config = dict(
    dataset='photos of arthropod specimens (BIOSCAN-5M)',
    crop_scale_min=1,
    targets=['order'],
    num_classes=18,
    moe='expert_choice',
    num_experts=4,
    depths=[4, 4, 4],
    shampoo_beta=0.95,
    precondition_frequency=32,
    warmup_steps=660,
    weight_decay=0.1,
    adamw_weight_decay_other_params=0.05,
)
Rows from block 9 of a small image classifier, named by matrix and row number. Rows with one number within an expert belong to one neuron, the router's apart. Each number is 50 + 15 x the weight over its row's rms, rounded and kept within 0 to 99. All counts start at 0.
Before each expert's rows are labels from the 100 images, of 14848, where the router gives the expert most weight on average: "top examples" is what is common among them. Only what is clearly more common there than usual is listed. The data: photos of arthropod specimens (BIOSCAN-5M). In brackets: how many of the 100.
# router: router (model.blocks.9.mlp.router.weight, 4x256, trained with AdamW), inputs 0-255
# up: expert up (model.blocks.9.mlp.up, 4x64x256), inputs 0-255
# down: expert down (model.blocks.9.mlp.down, 4x256x64, transposed), outputs 0-255

# expert 0
top examples: order Hemiptera (31)
router.0:43 79 47 45 34 38 66 68 51 50 53 41 43 48 72 68 19 50 57 53 12 30 40 61 41 68 56 43 34 53 49 56 63 63 38 40 24 52 55 67 38 52 45 46 08 53 20 47 32 57 47 51 61 58 53 35 82 56 61 35 45 45 65 62 58 59 36 59 80 29 84 33 55 66 61 74 34 40 48 58 62 48 83 72 68 51 30 61 73 71 44 52 33 75 42 46 35 45 60 72 52 30 44 52 59 39 50 35 49 51 62 42 39 52 46 39 51 52 36 55 57 37 59 39 39 47 34 65 56 26 53 25 21 61 63 47 45 36 41 63 80 82 52 30 47 49 56 38 46 67 53 68 70 46 23 69 29 48 45 70 66 51 27 36 63 43 69 62 82 48 57 54 64 60 65 49 64 68 37 53 64 54 58 55 22 40 56 31 71 61 48 85 61 58 58 43 27 33 53 47 56 49 52 41 56 19 61 62 23 47 74 55 71 19 40 50 49 45 32 36 66 31 36 50 47 53 50 42 63 42 66 60 53 63 30 69 28 29 63 53 52 48 38 76 61 37 86 31 50 17 47 46 25 85 59 56
up.17:49 50 74 36 76 36 31 50 54 59 48 65 29 46 51 33 30 73 45 45 45 25 66 65 29 41 46 41 48 51 37 34 51 25 45 33 43 61 58 52 51 54 62 58 48 41 32 31 59 56 49 41 53 38 39 69 48 47 42 56 32 60 49 73 69 35 59 64 44 97 20 42 12 56 29 38 48 57 59 72 73 40 68 39 44 50 51 50 39 62 53 53 36 58 58 41 40 48 54 51 45 59 74 62 40 35 50 72 17 33 36 37 43 29 44 81 54 62 67 31 51 35 44 44 41 41 59 42 44 45 60 53 10 45 80 28 50 35 69 30 54 44 38 45 46 56 59 45 57 41 56 80 52 44 24 54 51 58 51 36 44 50 43 59 72 49 66 38 67 60 30 59 67 29 37 55 58 50 54 44 67 58 54 36 42 71 61 00 41 28 50 02 47 13 51 67 65 55 41 13 63 50 61 46 24 42 57 49 30 44 41 40 68 50 71 54 59 41 35 54 45 28 53 55 35 35 43 30 34 37 45 59 38 67 55 31 26 15 64 34 47 30 42 63 16 49 56 67 69 61 61 18 62 43 71 58
down.17:47 27 33 47 57 64 68 63 46 47 24 42 49 52 50 47 29 75 53 49 64 51 48 37 56 70 70 34 49 55 75 43 64 48 64 43 48 41 32 32 67 55 44 54 56 85 30 46 57 64 59 20 69 53 61 48 62 57 61 59 41 33 49 58 42 71 76 77 59 29 64 49 65 62 52 61 72 65 35 55 20 31 43 37 50 71 57 65 40 64 53 51 13 45 46 55 30 52 45 41 34 47 56 53 35 68 24 77 57 63 62 65 58 48 58 49 60 39 62 30 41 50 36 51 23 53 54 35 66 48 09 49 50 48 41 26 55 42 45 83 60 61 45 45 51 25 52 60 51 63 38 47 78 73 50 36 49 50 56 42 32 31 50 52 37 66 58 46 47 70 75 63 45 81 76 64 47 52 36 67 57 63 72 21 42 40 55 88 36 56 64 34 76 31 53 63 56 69 34 36 62 52 42 58 60 62 11 47 20 52 43 40 26 30 46 56 53 49 66 56 66 71 38 58 30 66 23 44 35 39 31 45 93 64 91 56 47 43 54 55 54 62 62 73 46 56 19 24 38 63 67 52 40 71 34 61

# expert 1
top examples: order Lepidoptera (39)
router.1:49 53 25 34 33 47 48 59 67 42 51 45 55 39 54 46 60 62 50 58 33 47 48 23 57 42 32 27 42 40 37 50 62 53 52 75 56 48 41 61 36 49 38 40 71 46 61 83 44 22 63 74 57 07 44 69 38 52 47 70 43 63 42 22 40 42 59 59 18 50 38 40 65 38 51 35 64 26 70 51 18 59 46 51 39 40 41 79 42 38 90 70 45 37 62 46 41 58 37 72 71 87 48 35 47 44 46 54 53 31 61 48 56 37 72 49 43 57 73 55 82 67 49 55 62 80 73 52 53 61 55 61 36 31 52 47 65 84 72 63 41 64 57 62 50 46 19 59 56 42 52 49 52 65 91 17 39 55 47 60 39 71 64 52 59 51 59 61 56 10 43 27 42 55 45 71 84 62 57 45 32 51 56 64 52 59 53 54 56 57 84 58 24 51 56 32 55 55 57 51 30 53 51 54 39 65 41 33 39 47 39 59 51 74 88 53 45 52 39 33 37 50 56 44 35 58 51 57 18 67 13 37 38 30 65 28 64 43 42 61 57 51 72 53 52 75 23 80 39 61 55 53 49 52 34 32
up.17:50 49 70 66 72 57 60 49 34 33 51 49 37 67 57 50 39 43 57 40 35 63 57 28 44 79 54 38 40 54 57 66 38 13 42 49 79 29 46 50 55 42 67 51 55 42 80 65 58 45 38 66 71 16 55 56 69 53 51 48 53 44 53 49 48 52 62 57 62 50 48 48 54 14 51 34 35 64 53 19 72 17 55 38 82 36 61 76 66 55 51 54 41 59 51 59 64 73 45 48 44 55 72 26 63 53 45 50 49 44 37 64 43 54 34 53 72 49 55 55 94 55 62 56 47 15 53 47 60 43 39 64 25 46 45 69 40 46 80 43 48 69 47 52 57 37 71 40 36 32 67 53 71 43 62 23 65 36 54 77 34 80 59 56 34 27 56 52 31 47 71 45 51 58 37 72 37 40 29 52 46 51 37 79 40 44 58 69 39 43 63 21 57 77 44 58 37 21 67 49 47 52 35 42 39 52 54 49 33 58 70 64 68 29 31 44 59 29 48 71 49 44 52 50 99 28 64 48 49 29 61 59 66 73 37 82 30 56 18 62 56 57 70 35 57 25 34 51 36 46 53 58 35 77 31 72
down.17:35 48 41 61 32 43 40 63 41 65 59 51 52 38 38 52 67 92 34 31 42 60 50 63 46 55 45 38 37 44 69 40 45 35 80 58 69 28 70 48 44 63 61 36 33 45 30 72 58 82 28 74 54 58 81 43 55 30 27 35 77 52 59 54 56 27 24 46 54 49 48 60 28 59 49 67 56 64 76 73 33 40 61 56 30 73 40 23 54 33 56 57 53 61 56 16 38 73 28 27 36 47 41 66 49 71 43 33 55 52 66 43 36 57 35 43 58 28 24 49 67 54 47 79 73 50 63 36 45 72 58 55 48 65 49 00 61 35 32 42 50 39 74 56 54 59 68 42 36 56 53 49 39 72 55 57 55 63 29 31 45 74 54 40 40 43 68 57 53 28 47 65 40 67 42 59 43 47 51 55 48 58 36 91 51 63 39 39 57 48 56 53 37 40 26 58 65 66 61 68 60 57 43 26 58 50 44 24 51 42 49 54 37 50 61 39 44 62 66 32 54 59 54 25 20 02 72 52 43 57 36 71 45 53 59 37 58 23 53 39 55 35 33 25 43 77 76 35 52 48 53 26 33 33 34 66

# expert 3
top examples: class Arachnida (53); order Trombidiformes (47)
router.3:64 28 64 28 43 62 45 42 53 70 90 65 66 50 39 46 31 30 36 58 69 63 47 59 38 42 60 49 63 57 79 48 47 40 53 46 37 41 56 15 59 92 68 58 63 73 43 32 35 66 45 53 36 39 54 63 44 45 55 52 54 64 44 37 48 49 58 41 63 66 36 39 60 44 39 47 56 62 53 55 66 55 26 61 51 71 44 36 40 84 92 75 58 43 50 31 47 35 38 48 41 35 27 65 28 41 67 48 62 57 46 53 59 40 10 44 55 65 66 54 46 40 32 49 44 10 47 34 50 50 46 74 57 71 77 55 55 23 51 57 39 69 18 92 60 56 67 50 47 52 56 57 39 53 36 61 43 57 48 40 26 21 31 60 25 60 55 44 17 77 38 45 58 69 50 25 51 14 46 60 61 47 63 34 46 48 47 69 79 50 57 41 68 40 45 56 25 75 38 36 59 55 52 75 55 30 77 63 53 73 48 33 25 59 31 44 73 46 43 55 47 38 42 51 74 42 81 50 40 48 56 33 66 36 34 44 29 44 68 48 43 41 50 59 53 68 43 41 76 57 68 39 54 63 45 78
up.17:65 70 39 40 50 50 54 60 62 74 72 34 51 59 43 41 84 68 64 58 54 51 51 07 44 57 37 45 61 76 53 58 68 64 65 78 29 26 61 35 48 56 25 48 72 65 42 77 50 24 47 51 38 38 15 63 86 49 46 18 43 25 39 35 62 45 54 49 43 30 47 29 55 28 43 44 57 44 39 59 44 86 57 49 53 51 43 43 36 51 44 36 70 42 45 58 40 42 47 99 50 61 54 75 52 50 54 44 66 47 37 62 33 14 60 53 89 61 81 32 50 58 19 52 41 34 53 28 49 38 56 59 53 32 37 69 43 56 40 38 28 63 32 25 66 35 68 58 47 45 44 56 39 43 35 44 63 48 43 60 30 28 57 41 44 36 33 24 57 54 45 45 65 30 41 84 75 53 53 53 50 42 52 46 33 30 46 55 40 48 37 52 56 44 87 33 39 58 58 45 57 52 46 47 51 60 23 42 57 57 71 57 51 04 39 63 52 63 48 19 44 46 29 54 59 54 61 38 38 35 44 36 57 61 26 53 40 50 41 43 37 70 79 40 56 47 52 67 49 42 48 57 83 52 57 32
down.17:42 54 57 52 39 60 42 82 18 34 46 58 32 33 47 45 66 37 31 61 36 39 47 72 45 42 84 73 44 30 50 38 46 87 34 30 47 70 47 55 35 64 46 53 59 44 24 72 49 83 59 60 27 80 77 55 57 48 46 63 35 65 54 86 59 55 78 70 57 32 44 47 77 68 38 64 44 73 50 53 70 12 30 64 57 67 74 40 35 36 27 50 26 49 58 36 40 63 70 53 34 53 70 38 82 42 50 16 52 47 61 60 19 54 67 58 50 29 36 80 52 60 41 57 64 29 34 41 80 47 44 58 45 64 55 62 41 41 59 38 45 43 49 50 67 61 43 55 11 67 29 63 53 47 66 62 40 73 53 33 34 57 63 57 56 55 42 53 69 58 49 53 39 59 56 50 58 65 58 54 56 88 35 64 27 38 64 61 50 45 61 16 31 65 39 36 54 51 56 63 17 51 42 41 38 77 60 43 47 57 57 58 42 42 45 43 67 66 58 51 36 31 44 72 21 68 51 50 60 53 38 68 10 46 50 39 57 75 46 55 58 55 56 59 57 72 72 61 49 65 53 34 52 60 44 53