A small image classifier, trained from scratch: depths [4, 4, 4].
Rows from block 3 of a small image classifier, named by matrix and row number. Rows with one number within an expert belong to one neuron, the router's apart. Each number is 50 + 15 x the weight over its row's rms, rounded and kept within 0 to 99. All counts start at 0. After the name is the row's rms in percent of the matrix's.
Before each expert's rows are labels from the 100 images, of 14848, where the router gives the expert most weight on average: "colour at peak" is the nearest of a few named colours to the mean colour under the peak. Only what is clearly more common there than usual is listed. The data: photos of arthropod specimens (BIOSCAN-5M).
# router: router (model.blocks.3.mlp.router.weight, 4x64, trained with AdamW), inputs 0-63
# up: expert up (model.blocks.3.mlp.up, 4x16x64), inputs 0-63
# down: expert down (model.blocks.3.mlp.down, 4x64x16, transposed), outputs 0-63

# expert 3
colour at peak: grey
router.3 104:35 54 61 60 37 65 69 46 72 71 59 42 55 43 36 35 39 47 91 46 72 33 62 58 37 80 55 35 28 61 39 46 52 74 56 46 56 46 59 30 54 38 40 59 67 52 19 56 36 60 75 57 40 28 34 42 46 23 59 79 60 38 59 55
up.5 110:27 45 34 29 56 58 48 49 38 80 57 59 48 46 13 69 49 23 71 53 67 46 40 67 42 62 75 28 62 57 18 56 57 39 41 65 73 52 74 40 52 47 56 43 65 27 43 50 55 46 55 69 36 16 70 37 65 61 51 59 60 42 43 60
down.5 104:59 64 45 58 62 42 62 75 65 45 87 39 39 39 24 25 56 34 41 29 44 41 68 55 21 56 57 57 12 70 32 54 29 51 51 56 37 56 73 66 34 62 60 48 53 60 41 60 48 47 64 41 40 35 36 48 31 31 20 58 66 56 61 62
up.6 121:59 63 50 52 71 63 58 73 35 78 53 60 35 36 61 57 34 53 21 44 22 51 57 57 58 50 63 57 90 42 22 42 41 71 61 50 46 20 34 64 49 50 63 38 44 54 54 36 33 58 60 83 34 49 28 59 36 29 38 44 39 47 68 63
down.6 101:42 59 51 52 48 67 60 64 52 67 33 54 38 31 48 40 35 20 13 50 46 38 30 46 49 62 28 45 48 68 27 35 24 65 60 43 46 51 72 45 81 41 34 56 38 30 67 71 35 49 52 40 71 32 45 55 52 53 25 31 52 28 23 38
up.7 099:41 46 23 49 69 50 60 44 58 50 50 47 56 28 15 36 36 42 82 32 48 47 57 35 66 39 80 65 41 65 20 52 60 45 22 66 33 31 41 61 60 36 41 28 58 46 51 44 56 81 66 62 29 68 38 42 55 61 73 50 56 51 69 57
down.7 096:80 56 49 38 57 52 51 77 49 53 71 47 23 57 41 75 68 49 60 36 43 68 63 65 46 65 39 68 51 22 52 50 19 36 53 57 35 47 50 72 41 57 28 57 41 34 65 30 50 72 32 69 53 56 25 33 70 57 65 57 46 40 69 80
up.8 088:54 35 42 52 23 41 58 47 45 60 30 83 42 11 44 59 63 61 55 32 39 42 42 22 03 42 48 49 58 41 54 43 41 31 44 36 84 61 56 58 54 22 56 48 59 40 53 70 68 39 56 58 46 49 42 38 55 40 41 67 67 33 60 67
down.8 111:26 41 53 52 43 49 56 43 64 46 54 46 49 67 64 42 37 54 34 53 47 42 51 83 43 54 52 66 59 63 60 63 63 43 56 55 66 45 26 30 51 48 50 86 39 87 35 41 49 18 48 57 59 66 61 71 32 45 66 63 35 99 40 43
up.9 094:28 29 40 40 47 44 59 74 45 41 47 53 28 84 53 60 42 35 60 41 70 50 18 56 76 70 48 61 60 45 48 40 41 55 41 53 17 59 46 42 65 66 43 45 77 79 44 21 58 78 38 36 50 71 44 55 58 55 67 65 57 70 53 36
down.9 103:49 42 60 26 53 45 30 36 36 50 78 66 43 24 51 59 49 42 77 21 51 25 59 74 61 40 44 54 76 20 63 73 72 40 59 36 63 48 51 66 69 43 45 48 25 52 53 68 40 35 46 41 46 46 60 47 73 54 79 26 33 51 49 44
up.10 086:46 47 54 40 22 24 34 43 41 48 52 29 82 33 52 29 53 41 65 49 47 40 43 45 67 55 54 59 47 49 42 50 52 58 33 56 30 74 38 65 76 25 41 46 44 57 43 58 50 58 92 39 06 57 26 64 72 57 50 35 44 42 69 53
down.10 092:74 62 52 55 35 46 39 56 70 55 60 42 38 44 13 74 54 43 29 28 39 39 61 10 56 71 43 54 46 67 60 46 29 32 36 48 65 35 42 43 42 46 51 54 68 28 63 25 59 74 30 53 38 53 56 49 58 55 88 50 27 41 41 58
up.11 102:64 40 51 49 36 52 58 24 59 46 49 48 67 67 46 60 75 52 47 46 28 28 54 55 64 50 31 43 52 46 36 62 67 51 49 43 75 49 48 47 70 44 34 32 63 62 54 38 47 56 41 83 78 72 35 40 87 82 52 51 82 51 71 76
down.11 102:37 43 46 54 65 41 71 56 59 34 15 59 36 31 23 44 67 52 63 79 37 75 63 50 70 43 48 35 52 45 82 70 51 49 50 52 27 63 52 48 30 49 64 36 67 45 40 53 62 62 58 57 77 80 53 62 24 57 29 67 60 38 37 57
up.12 087:35 68 22 60 62 63 36 56 34 56 67 58 53 67 52 64 58 30 67 44 59 47 27 52 57 84 41 26 78 55 51 63 30 55 61 62 74 53 33 54 64 52 44 70 64 55 65 45 38 50 76 49 58 58 49 30 40 40 81 74 78 69 49 45
down.12 090:48 74 62 34 76 52 42 66 24 38 79 52 43 41 49 36 66 67 32 57 26 45 53 19 37 53 62 44 48 65 64 52 40 49 50 43 58 45 57 31 66 56 29 63 57 66 78 45 48 55 51 75 39 87 65 46 74 55 63 50 73 61 31 33
up.13 114:44 45 29 44 54 55 56 72 60 59 19 42 54 51 34 50 10 68 55 59 24 53 56 29 55 60 60 37 15 44 38 40 39 53 44 42 70 56 57 14 53 50 54 52 50 46 56 33 52 28 46 99 26 54 44 40 47 49 43 35 61 63 58 63
down.13 102:61 57 66 64 55 68 40 50 40 75 50 33 46 32 47 58 63 39 82 69 76 51 52 35 37 57 52 48 15 65 58 43 15 61 66 26 32 61 68 44 62 47 27 53 52 31 58 64 73 33 71 52 44 60 45 62 35 24 37 53 39 47 71 45
up.14 083:64 36 52 49 49 27 68 37 58 47 34 33 36 30 50 52 58 27 55 65 71 48 54 63 35 95 52 41 74 50 42 53 30 43 37 46 80 52 50 61 51 35 45 63 72 26 64 64 54 46 71 59 70 35 41 37 30 33 60 20 32 34 56 39
down.14 093:44 72 56 56 72 27 64 85 46 34 49 37 71 68 49 63 77 54 32 49 51 49 32 65 53 20 68 53 55 75 44 21 57 29 51 39 44 65 48 41 46 56 37 71 51 50 44 70 37 60 46 44 56 33 58 53 78 39 57 25 45 79 31 48
up.15 102:49 43 35 39 44 30 36 25 77 41 51 30 41 36 54 46 69 46 50 67 27 27 55 39 38 77 43 40 29 51 48 39 60 41 47 48 55 34 38 67 51 08 54 77 39 38 46 90 38 43 53 37 72 58 41 59 32 71 49 41 68 49 54 34
down.15 107:59 68 36 60 48 64 71 42 82 31 48 55 54 53 51 43 43 61 47 53 27 23 25 46 46 27 50 59 46 45 71 76 51 53 96 57 70 68 17 63 31 64 33 48 46 46 47 67 36 51 64 49 49 61 30 68 41 67 33 62 60 62 47 57

# expert 2
colour at peak: grey
router.2 104:45 61 35 49 60 31 15 33 42 73 54 50 59 60 44 76 57 42 56 52 51 84 65 59 54 56 35 58 66 55 43 45 45 71 54 61 37 64 17 42 17 46 54 34 33 83 41 81 60 40 37 64 60 61 37 45 70 58 58 37 54 47 27 61
up.5 108:24 60 28 53 35 42 36 69 60 47 53 36 34 63 55 65 35 55 53 33 64 41 55 43 46 40 77 52 71 53 50 60 62 37 17 01 61 57 49 28 37 50 42 07 28 49 41 51 44 43 73 47 35 50 47 60 58 56 71 33 52 54 58 54
down.5 098:61 76 65 60 57 66 59 45 65 47 60 63 47 76 62 57 43 59 33 44 58 59 19 51 33 58 42 56 31 62 18 52 13 32 64 32 78 45 64 23 64 32 36 52 67 68 66 43 52 56 61 53 32 44 44 60 66 50 68 39 43 76 41 39
up.6 118:41 49 59 40 41 73 55 50 28 50 51 50 38 30 38 50 51 43 48 76 52 77 50 80 41 66 65 55 40 57 32 52 67 60 35 54 63 47 47 45 47 41 76 56 37 44 51 76 44 46 67 43 89 71 82 21 31 29 50 21 33 53 54 66
down.6 094:27 34 47 35 51 36 38 22 55 55 58 74 32 56 50 51 56 24 64 49 25 33 47 63 57 29 47 28 67 18 71 48 54 26 44 34 53 36 64 44 69 35 53 49 33 50 52 33 53 38 26 49 81 55 48 75 58 40 57 69 72 28 50 55
up.7 114:49 69 59 39 64 59 37 38 50 18 54 30 64 48 64 36 50 37 82 48 69 53 62 26 20 61 55 60 60 75 62 42 78 42 63 61 68 73 55 55 54 46 41 53 15 51 41 32 71 55 44 72 66 55 33 46 56 59 48 77 30 49 36 53
down.7 099:41 38 32 58 68 57 57 45 55 53 27 42 45 27 27 69 66 59 74 53 56 26 56 50 38 65 59 37 19 66 51 58 40 29 66 48 42 64 65 41 38 70 54 52 72 28 35 47 51 51 71 55 39 41 62 42 59 82 34 72 86 35 55 30
up.8 112:45 55 69 59 53 25 44 58 62 64 40 63 41 40 49 42 41 31 60 45 46 43 35 54 34 51 56 67 41 52 27 81 46 45 43 45 62 29 61 68 67 65 78 37 36 80 36 55 83 44 78 37 48 44 37 26 29 66 40 69 63 62 44 81
down.8 105:45 11 51 54 49 74 35 62 41 58 46 58 25 51 49 41 57 39 59 36 64 24 56 28 31 39 51 45 59 53 69 56 59 55 85 58 59 62 31 10 67 29 47 16 67 51 59 55 59 61 43 49 43 54 62 44 41 52 49 48 77 25 57 68
up.9 096:44 56 54 56 55 42 46 42 09 72 32 33 52 50 40 39 43 43 56 47 61 30 58 37 57 58 35 25 19 39 44 23 61 56 73 65 72 70 22 52 32 56 64 33 41 65 72 63 50 58 33 49 41 55 59 32 50 70 47 57 64 43 12 41
down.9 104:40 51 58 37 73 23 74 22 45 47 39 36 45 54 38 79 70 52 38 70 51 68 38 64 66 65 26 57 44 19 52 69 70 34 43 37 57 42 56 45 73 52 57 29 37 62 27 34 64 53 77 52 64 33 37 66 49 52 36 51 25 41 51 57
up.10 093:36 31 41 39 42 22 54 43 61 39 26 55 55 56 42 58 57 43 31 49 57 71 61 38 58 40 18 14 64 24 52 44 84 65 42 37 51 64 51 57 43 11 46 65 27 43 62 55 38 51 53 29 67 67 48 56 33 38 61 55 39 62 57 26
down.10 094:55 33 27 61 50 45 40 41 79 44 46 15 56 38 68 43 58 52 45 31 37 50 50 57 62 69 69 52 42 34 50 08 23 69 61 50 44 70 31 60 34 50 67 64 75 52 56 41 56 66 70 36 45 36 50 60 25 41 64 58 36 70 71 42
up.11 082:30 20 41 61 50 51 52 61 61 79 43 42 61 91 39 48 71 54 34 41 61 67 64 33 24 58 50 76 60 45 61 33 61 62 34 36 65 53 58 43 40 43 44 52 76 74 42 47 53 48 45 40 61 74 51 39 72 43 29 60 51 65 21 72
down.11 090:36 52 44 24 49 49 77 33 36 71 47 45 44 42 39 60 66 45 57 52 34 55 61 70 24 49 37 63 67 52 50 57 39 69 40 29 59 22 26 48 43 65 73 55 12 51 47 59 32 62 43 51 45 68 24 61 29 44 72 56 24 60 24 53
up.12 096:39 46 61 73 41 67 48 28 46 58 52 57 12 57 52 54 77 52 46 62 36 43 39 27 41 46 55 50 59 79 27 56 25 35 37 16 48 49 48 54 54 57 44 36 36 59 44 99 68 44 29 49 41 58 64 52 50 59 59 56 37 64 65 70
down.12 089:53 68 56 58 48 49 50 73 28 64 37 71 46 40 47 53 49 55 18 24 58 18 31 37 46 64 29 48 56 38 43 66 79 26 60 56 35 43 54 43 29 61 41 64 49 39 69 47 49 37 88 55 32 63 33 67 43 43 24 31 56 44 54 35
up.13 099:55 54 50 55 55 83 35 46 56 62 42 73 59 55 51 78 50 43 19 53 58 54 71 63 00 19 46 70 51 34 37 52 54 72 61 44 78 56 58 57 65 55 31 49 59 46 40 62 36 61 38 45 53 58 59 34 58 70 42 44 38 52 38 35
down.13 095:96 56 45 35 49 61 43 62 34 51 65 68 71 41 45 81 62 40 67 41 24 36 52 62 32 82 45 52 76 60 57 60 58 43 58 52 60 84 42 62 53 64 31 42 40 25 49 61 49 39 57 55 47 46 54 53 52 57 73 53 56 27 51 80
up.14 086:65 49 46 59 56 50 29 51 41 63 71 53 61 51 62 53 62 34 48 41 18 37 39 39 66 25 56 61 65 38 62 65 74 62 35 57 56 40 37 46 61 33 76 32 60 22 78 33 70 67 70 30 87 53 55 60 27 45 62 60 60 66 59 48
down.14 089:72 46 51 45 37 60 35 51 66 50 64 47 45 59 66 31 47 61 40 64 71 41 74 28 70 24 13 40 43 56 32 56 64 62 41 28 39 64 64 32 58 47 45 25 32 46 58 31 67 42 44 55 72 72 53 25 68 39 54 71 53 64 70 29
up.15 096:35 49 53 46 45 48 74 30 70 39 34 46 85 48 72 65 50 34 72 59 49 45 50 47 27 35 47 49 43 44 49 54 35 39 47 49 81 72 54 55 70 67 35 68 48 76 92 80 38 29 60 42 31 55 39 59 51 71 36 62 40 48 58 50
down.15 125:46 57 66 46 38 73 39 32 52 58 46 28 69 52 53 47 35 70 38 14 54 43 37 83 36 45 77 77 35 59 68 67 31 51 39 43 46 63 43 62 56 37 47 85 44 48 53 42 37 75 57 48 52 67 47 26 34 49 39 48 82 70 46 54

# expert 0
colour at peak: brown; black
router.0 097:61 47 55 54 57 70 36 49 54 56 49 64 28 50 46 47 56 67 16 47 52 37 24 53 37 44 15 57 69 43 64 71 73 36 52 80 36 58 47 58 58 46 67 71 56 32 47 07 43 63 66 15 49 43 32 42 52 37 59 56 40 54 65 39
up.5 108:43 15 39 46 66 54 55 57 54 58 49 53 23 53 71 79 27 32 34 49 61 50 58 53 54 68 21 67 58 63 57 47 41 34 64 14 39 57 40 78 52 52 56 47 57 61 33 54 36 56 54 39 49 37 53 17 69 25 33 78 64 62 49 53
down.5 108:66 83 51 45 48 75 43 57 25 62 56 61 43 58 46 18 55 29 48 51 77 42 52 74 35 53 55 37 21 43 67 60 33 49 65 41 27 61 68 63 45 59 63 51 47 38 40 28 59 51 76 52 33 23 53 39 26 37 31 34 30 47 63 40
up.6 085:58 48 52 29 48 42 49 47 44 44 61 48 55 43 93 69 39 24 49 60 67 80 35 58 73 44 61 64 55 50 55 66 65 68 45 62 41 37 44 29 68 53 59 30 45 49 65 42 50 38 70 58 12 74 74 39 28 57 46 44 46 44 79 66
down.6 087:64 57 68 52 71 46 48 23 55 53 32 42 69 35 74 28 39 47 35 28 76 18 60 58 40 42 72 62 38 80 34 56 65 31 57 52 37 73 39 53 21 52 42 45 65 54 48 40 44 47 27 52 51 34 49 41 34 49 71 32 36 39 56 24
up.7 090:72 79 62 24 31 55 32 65 48 60 45 70 29 32 46 50 63 66 49 51 16 56 35 55 59 37 35 49 56 61 72 65 35 74 67 52 75 51 48 40 25 49 51 46 59 50 60 88 60 48 46 41 62 68 40 42 67 72 55 60 29 44 57 70
down.7 084:50 18 46 40 30 33 76 64 54 64 44 73 48 45 25 29 68 39 47 63 46 72 52 41 65 37 41 24 62 53 13 44 49 43 28 56 53 49 50 47 60 38 59 46 54 62 57 34 71 42 25 89 67 62 67 37 45 51 64 75 61 50 54 48
up.8 090:35 27 25 83 51 51 54 40 42 39 60 55 50 52 55 52 50 36 46 66 23 41 70 61 48 50 50 39 69 49 51 28 61 32 63 62 74 36 56 74 78 69 65 43 45 30 18 59 52 31 77 59 53 59 78 67 72 40 48 58 38 60 52 67
down.8 093:44 32 45 55 44 48 51 48 59 42 59 25 36 60 59 48 73 60 50 29 46 53 41 77 76 50 67 78 61 20 55 47 83 38 45 55 55 53 49 66 65 88 37 47 35 36 58 72 02 53 41 48 35 44 62 66 40 49 35 62 46 40 45 49
up.9 100:73 37 71 80 35 36 38 33 67 41 45 45 65 53 17 40 67 79 32 49 45 47 59 47 59 29 78 49 46 54 64 40 26 51 49 65 35 57 47 40 83 56 34 33 52 54 68 74 45 46 47 21 74 56 58 66 35 57 37 41 42 54 57 64
down.9 104:49 28 63 72 70 58 52 30 38 48 63 40 36 30 61 49 54 25 62 44 36 61 53 63 39 43 60 75 51 27 69 44 36 44 81 50 27 60 37 52 48 49 61 51 46 50 77 44 45 55 57 39 44 31 41 68 34 53 35 67 43 67 99 24
up.10 104:39 47 49 60 70 43 46 61 64 48 58 57 41 23 27 32 53 19 51 56 65 21 49 56 50 64 58 46 63 40 47 59 79 61 41 63 73 60 42 58 68 57 48 51 54 18 07 32 39 60 79 78 59 54 44 51 27 41 60 39 50 42 45 28
down.10 096:29 60 53 57 62 55 66 34 37 65 18 69 68 34 50 35 52 68 14 59 35 41 29 65 45 46 51 31 52 53 54 40 34 89 64 43 57 56 61 62 53 55 37 52 61 36 66 72 24 77 77 34 55 36 53 62 47 46 48 62 56 47 48 78
up.11 125:68 42 72 47 46 53 71 55 23 38 52 45 70 23 58 41 53 29 63 35 75 65 23 49 58 24 64 60 52 35 50 38 44 34 23 45 70 49 61 58 53 40 44 45 38 47 82 47 50 29 65 44 47 31 64 50 15 79 28 48 41 51 44 42
down.11 155:42 62 65 54 44 66 11 63 69 58 68 17 58 61 49 31 34 68 29 32 76 46 41 57 29 60 49 67 42 51 53 56 40 50 60 46 73 47 27 53 66 35 45 63 38 61 80 50 46 86 57 37 44 67 36 40 59 62 42 33 57 72 56 58
up.12 111:86 56 58 50 65 41 64 64 21 54 65 92 56 26 38 57 53 45 56 52 55 51 65 55 31 29 56 57 87 45 69 77 48 75 60 35 56 66 25 49 35 54 47 74 73 58 44 51 48 65 47 55 38 33 49 30 60 48 53 62 39 62 46 47
down.12 092:52 64 51 53 32 67 45 63 47 49 33 31 50 33 29 30 37 42 55 71 70 42 40 59 27 62 70 62 56 48 50 33 63 40 52 44 25 55 76 52 34 61 66 50 64 39 83 91 69 62 79 46 43 31 43 74 38 39 54 48 55 39 46 72
up.13 094:46 17 41 75 68 48 61 26 50 40 69 37 48 61 69 59 41 29 47 65 57 51 51 64 59 49 46 76 64 40 49 90 35 39 61 55 54 53 61 62 66 73 54 50 70 52 44 63 49 35 76 49 36 50 41 46 36 48 24 79 56 77 36 75
down.13 095:61 51 37 34 53 49 34 46 38 63 62 68 69 75 68 69 34 38 50 56 63 32 45 61 34 74 53 67 57 62 50 56 61 37 36 38 57 60 85 39 52 29 64 56 10 43 46 60 63 45 38 53 20 80 63 30 45 44 67 30 36 38 35 43
up.14 099:47 63 22 48 26 42 39 44 49 31 54 61 63 82 52 71 33 38 38 43 56 27 25 37 62 54 31 45 40 61 40 84 52 46 62 42 33 58 33 50 75 58 21 61 25 64 54 56 26 49 26 52 47 72 64 53 57 33 61 32 55 47 70 41
down.14 107:47 76 19 34 12 57 58 62 47 24 51 20 48 50 63 48 32 43 45 43 68 64 59 61 71 45 53 42 23 55 58 46 61 45 63 64 31 25 46 54 63 52 46 71 15 70 51 45 22 32 36 54 47 61 61 44 60 44 26 53 58 67 45 61
up.15 103:54 52 24 79 39 44 73 54 59 78 47 50 59 66 58 32 50 47 53 54 54 51 61 53 65 78 48 38 47 26 32 60 68 67 69 36 53 64 54 19 63 55 15 25 55 57 50 60 47 45 62 49 44 45 37 77 47 39 52 72 76 27 67 71
down.15 087:55 47 60 28 52 54 58 52 48 42 41 69 57 48 46 52 50 30 34 61 61 50 38 03 78 29 42 37 36 28 56 75 48 62 44 16 64 37 66 47 64 60 43 49 46 43 57 41 58 78 51 48 61 68 49 23 46 73 75 56 34 22 68 53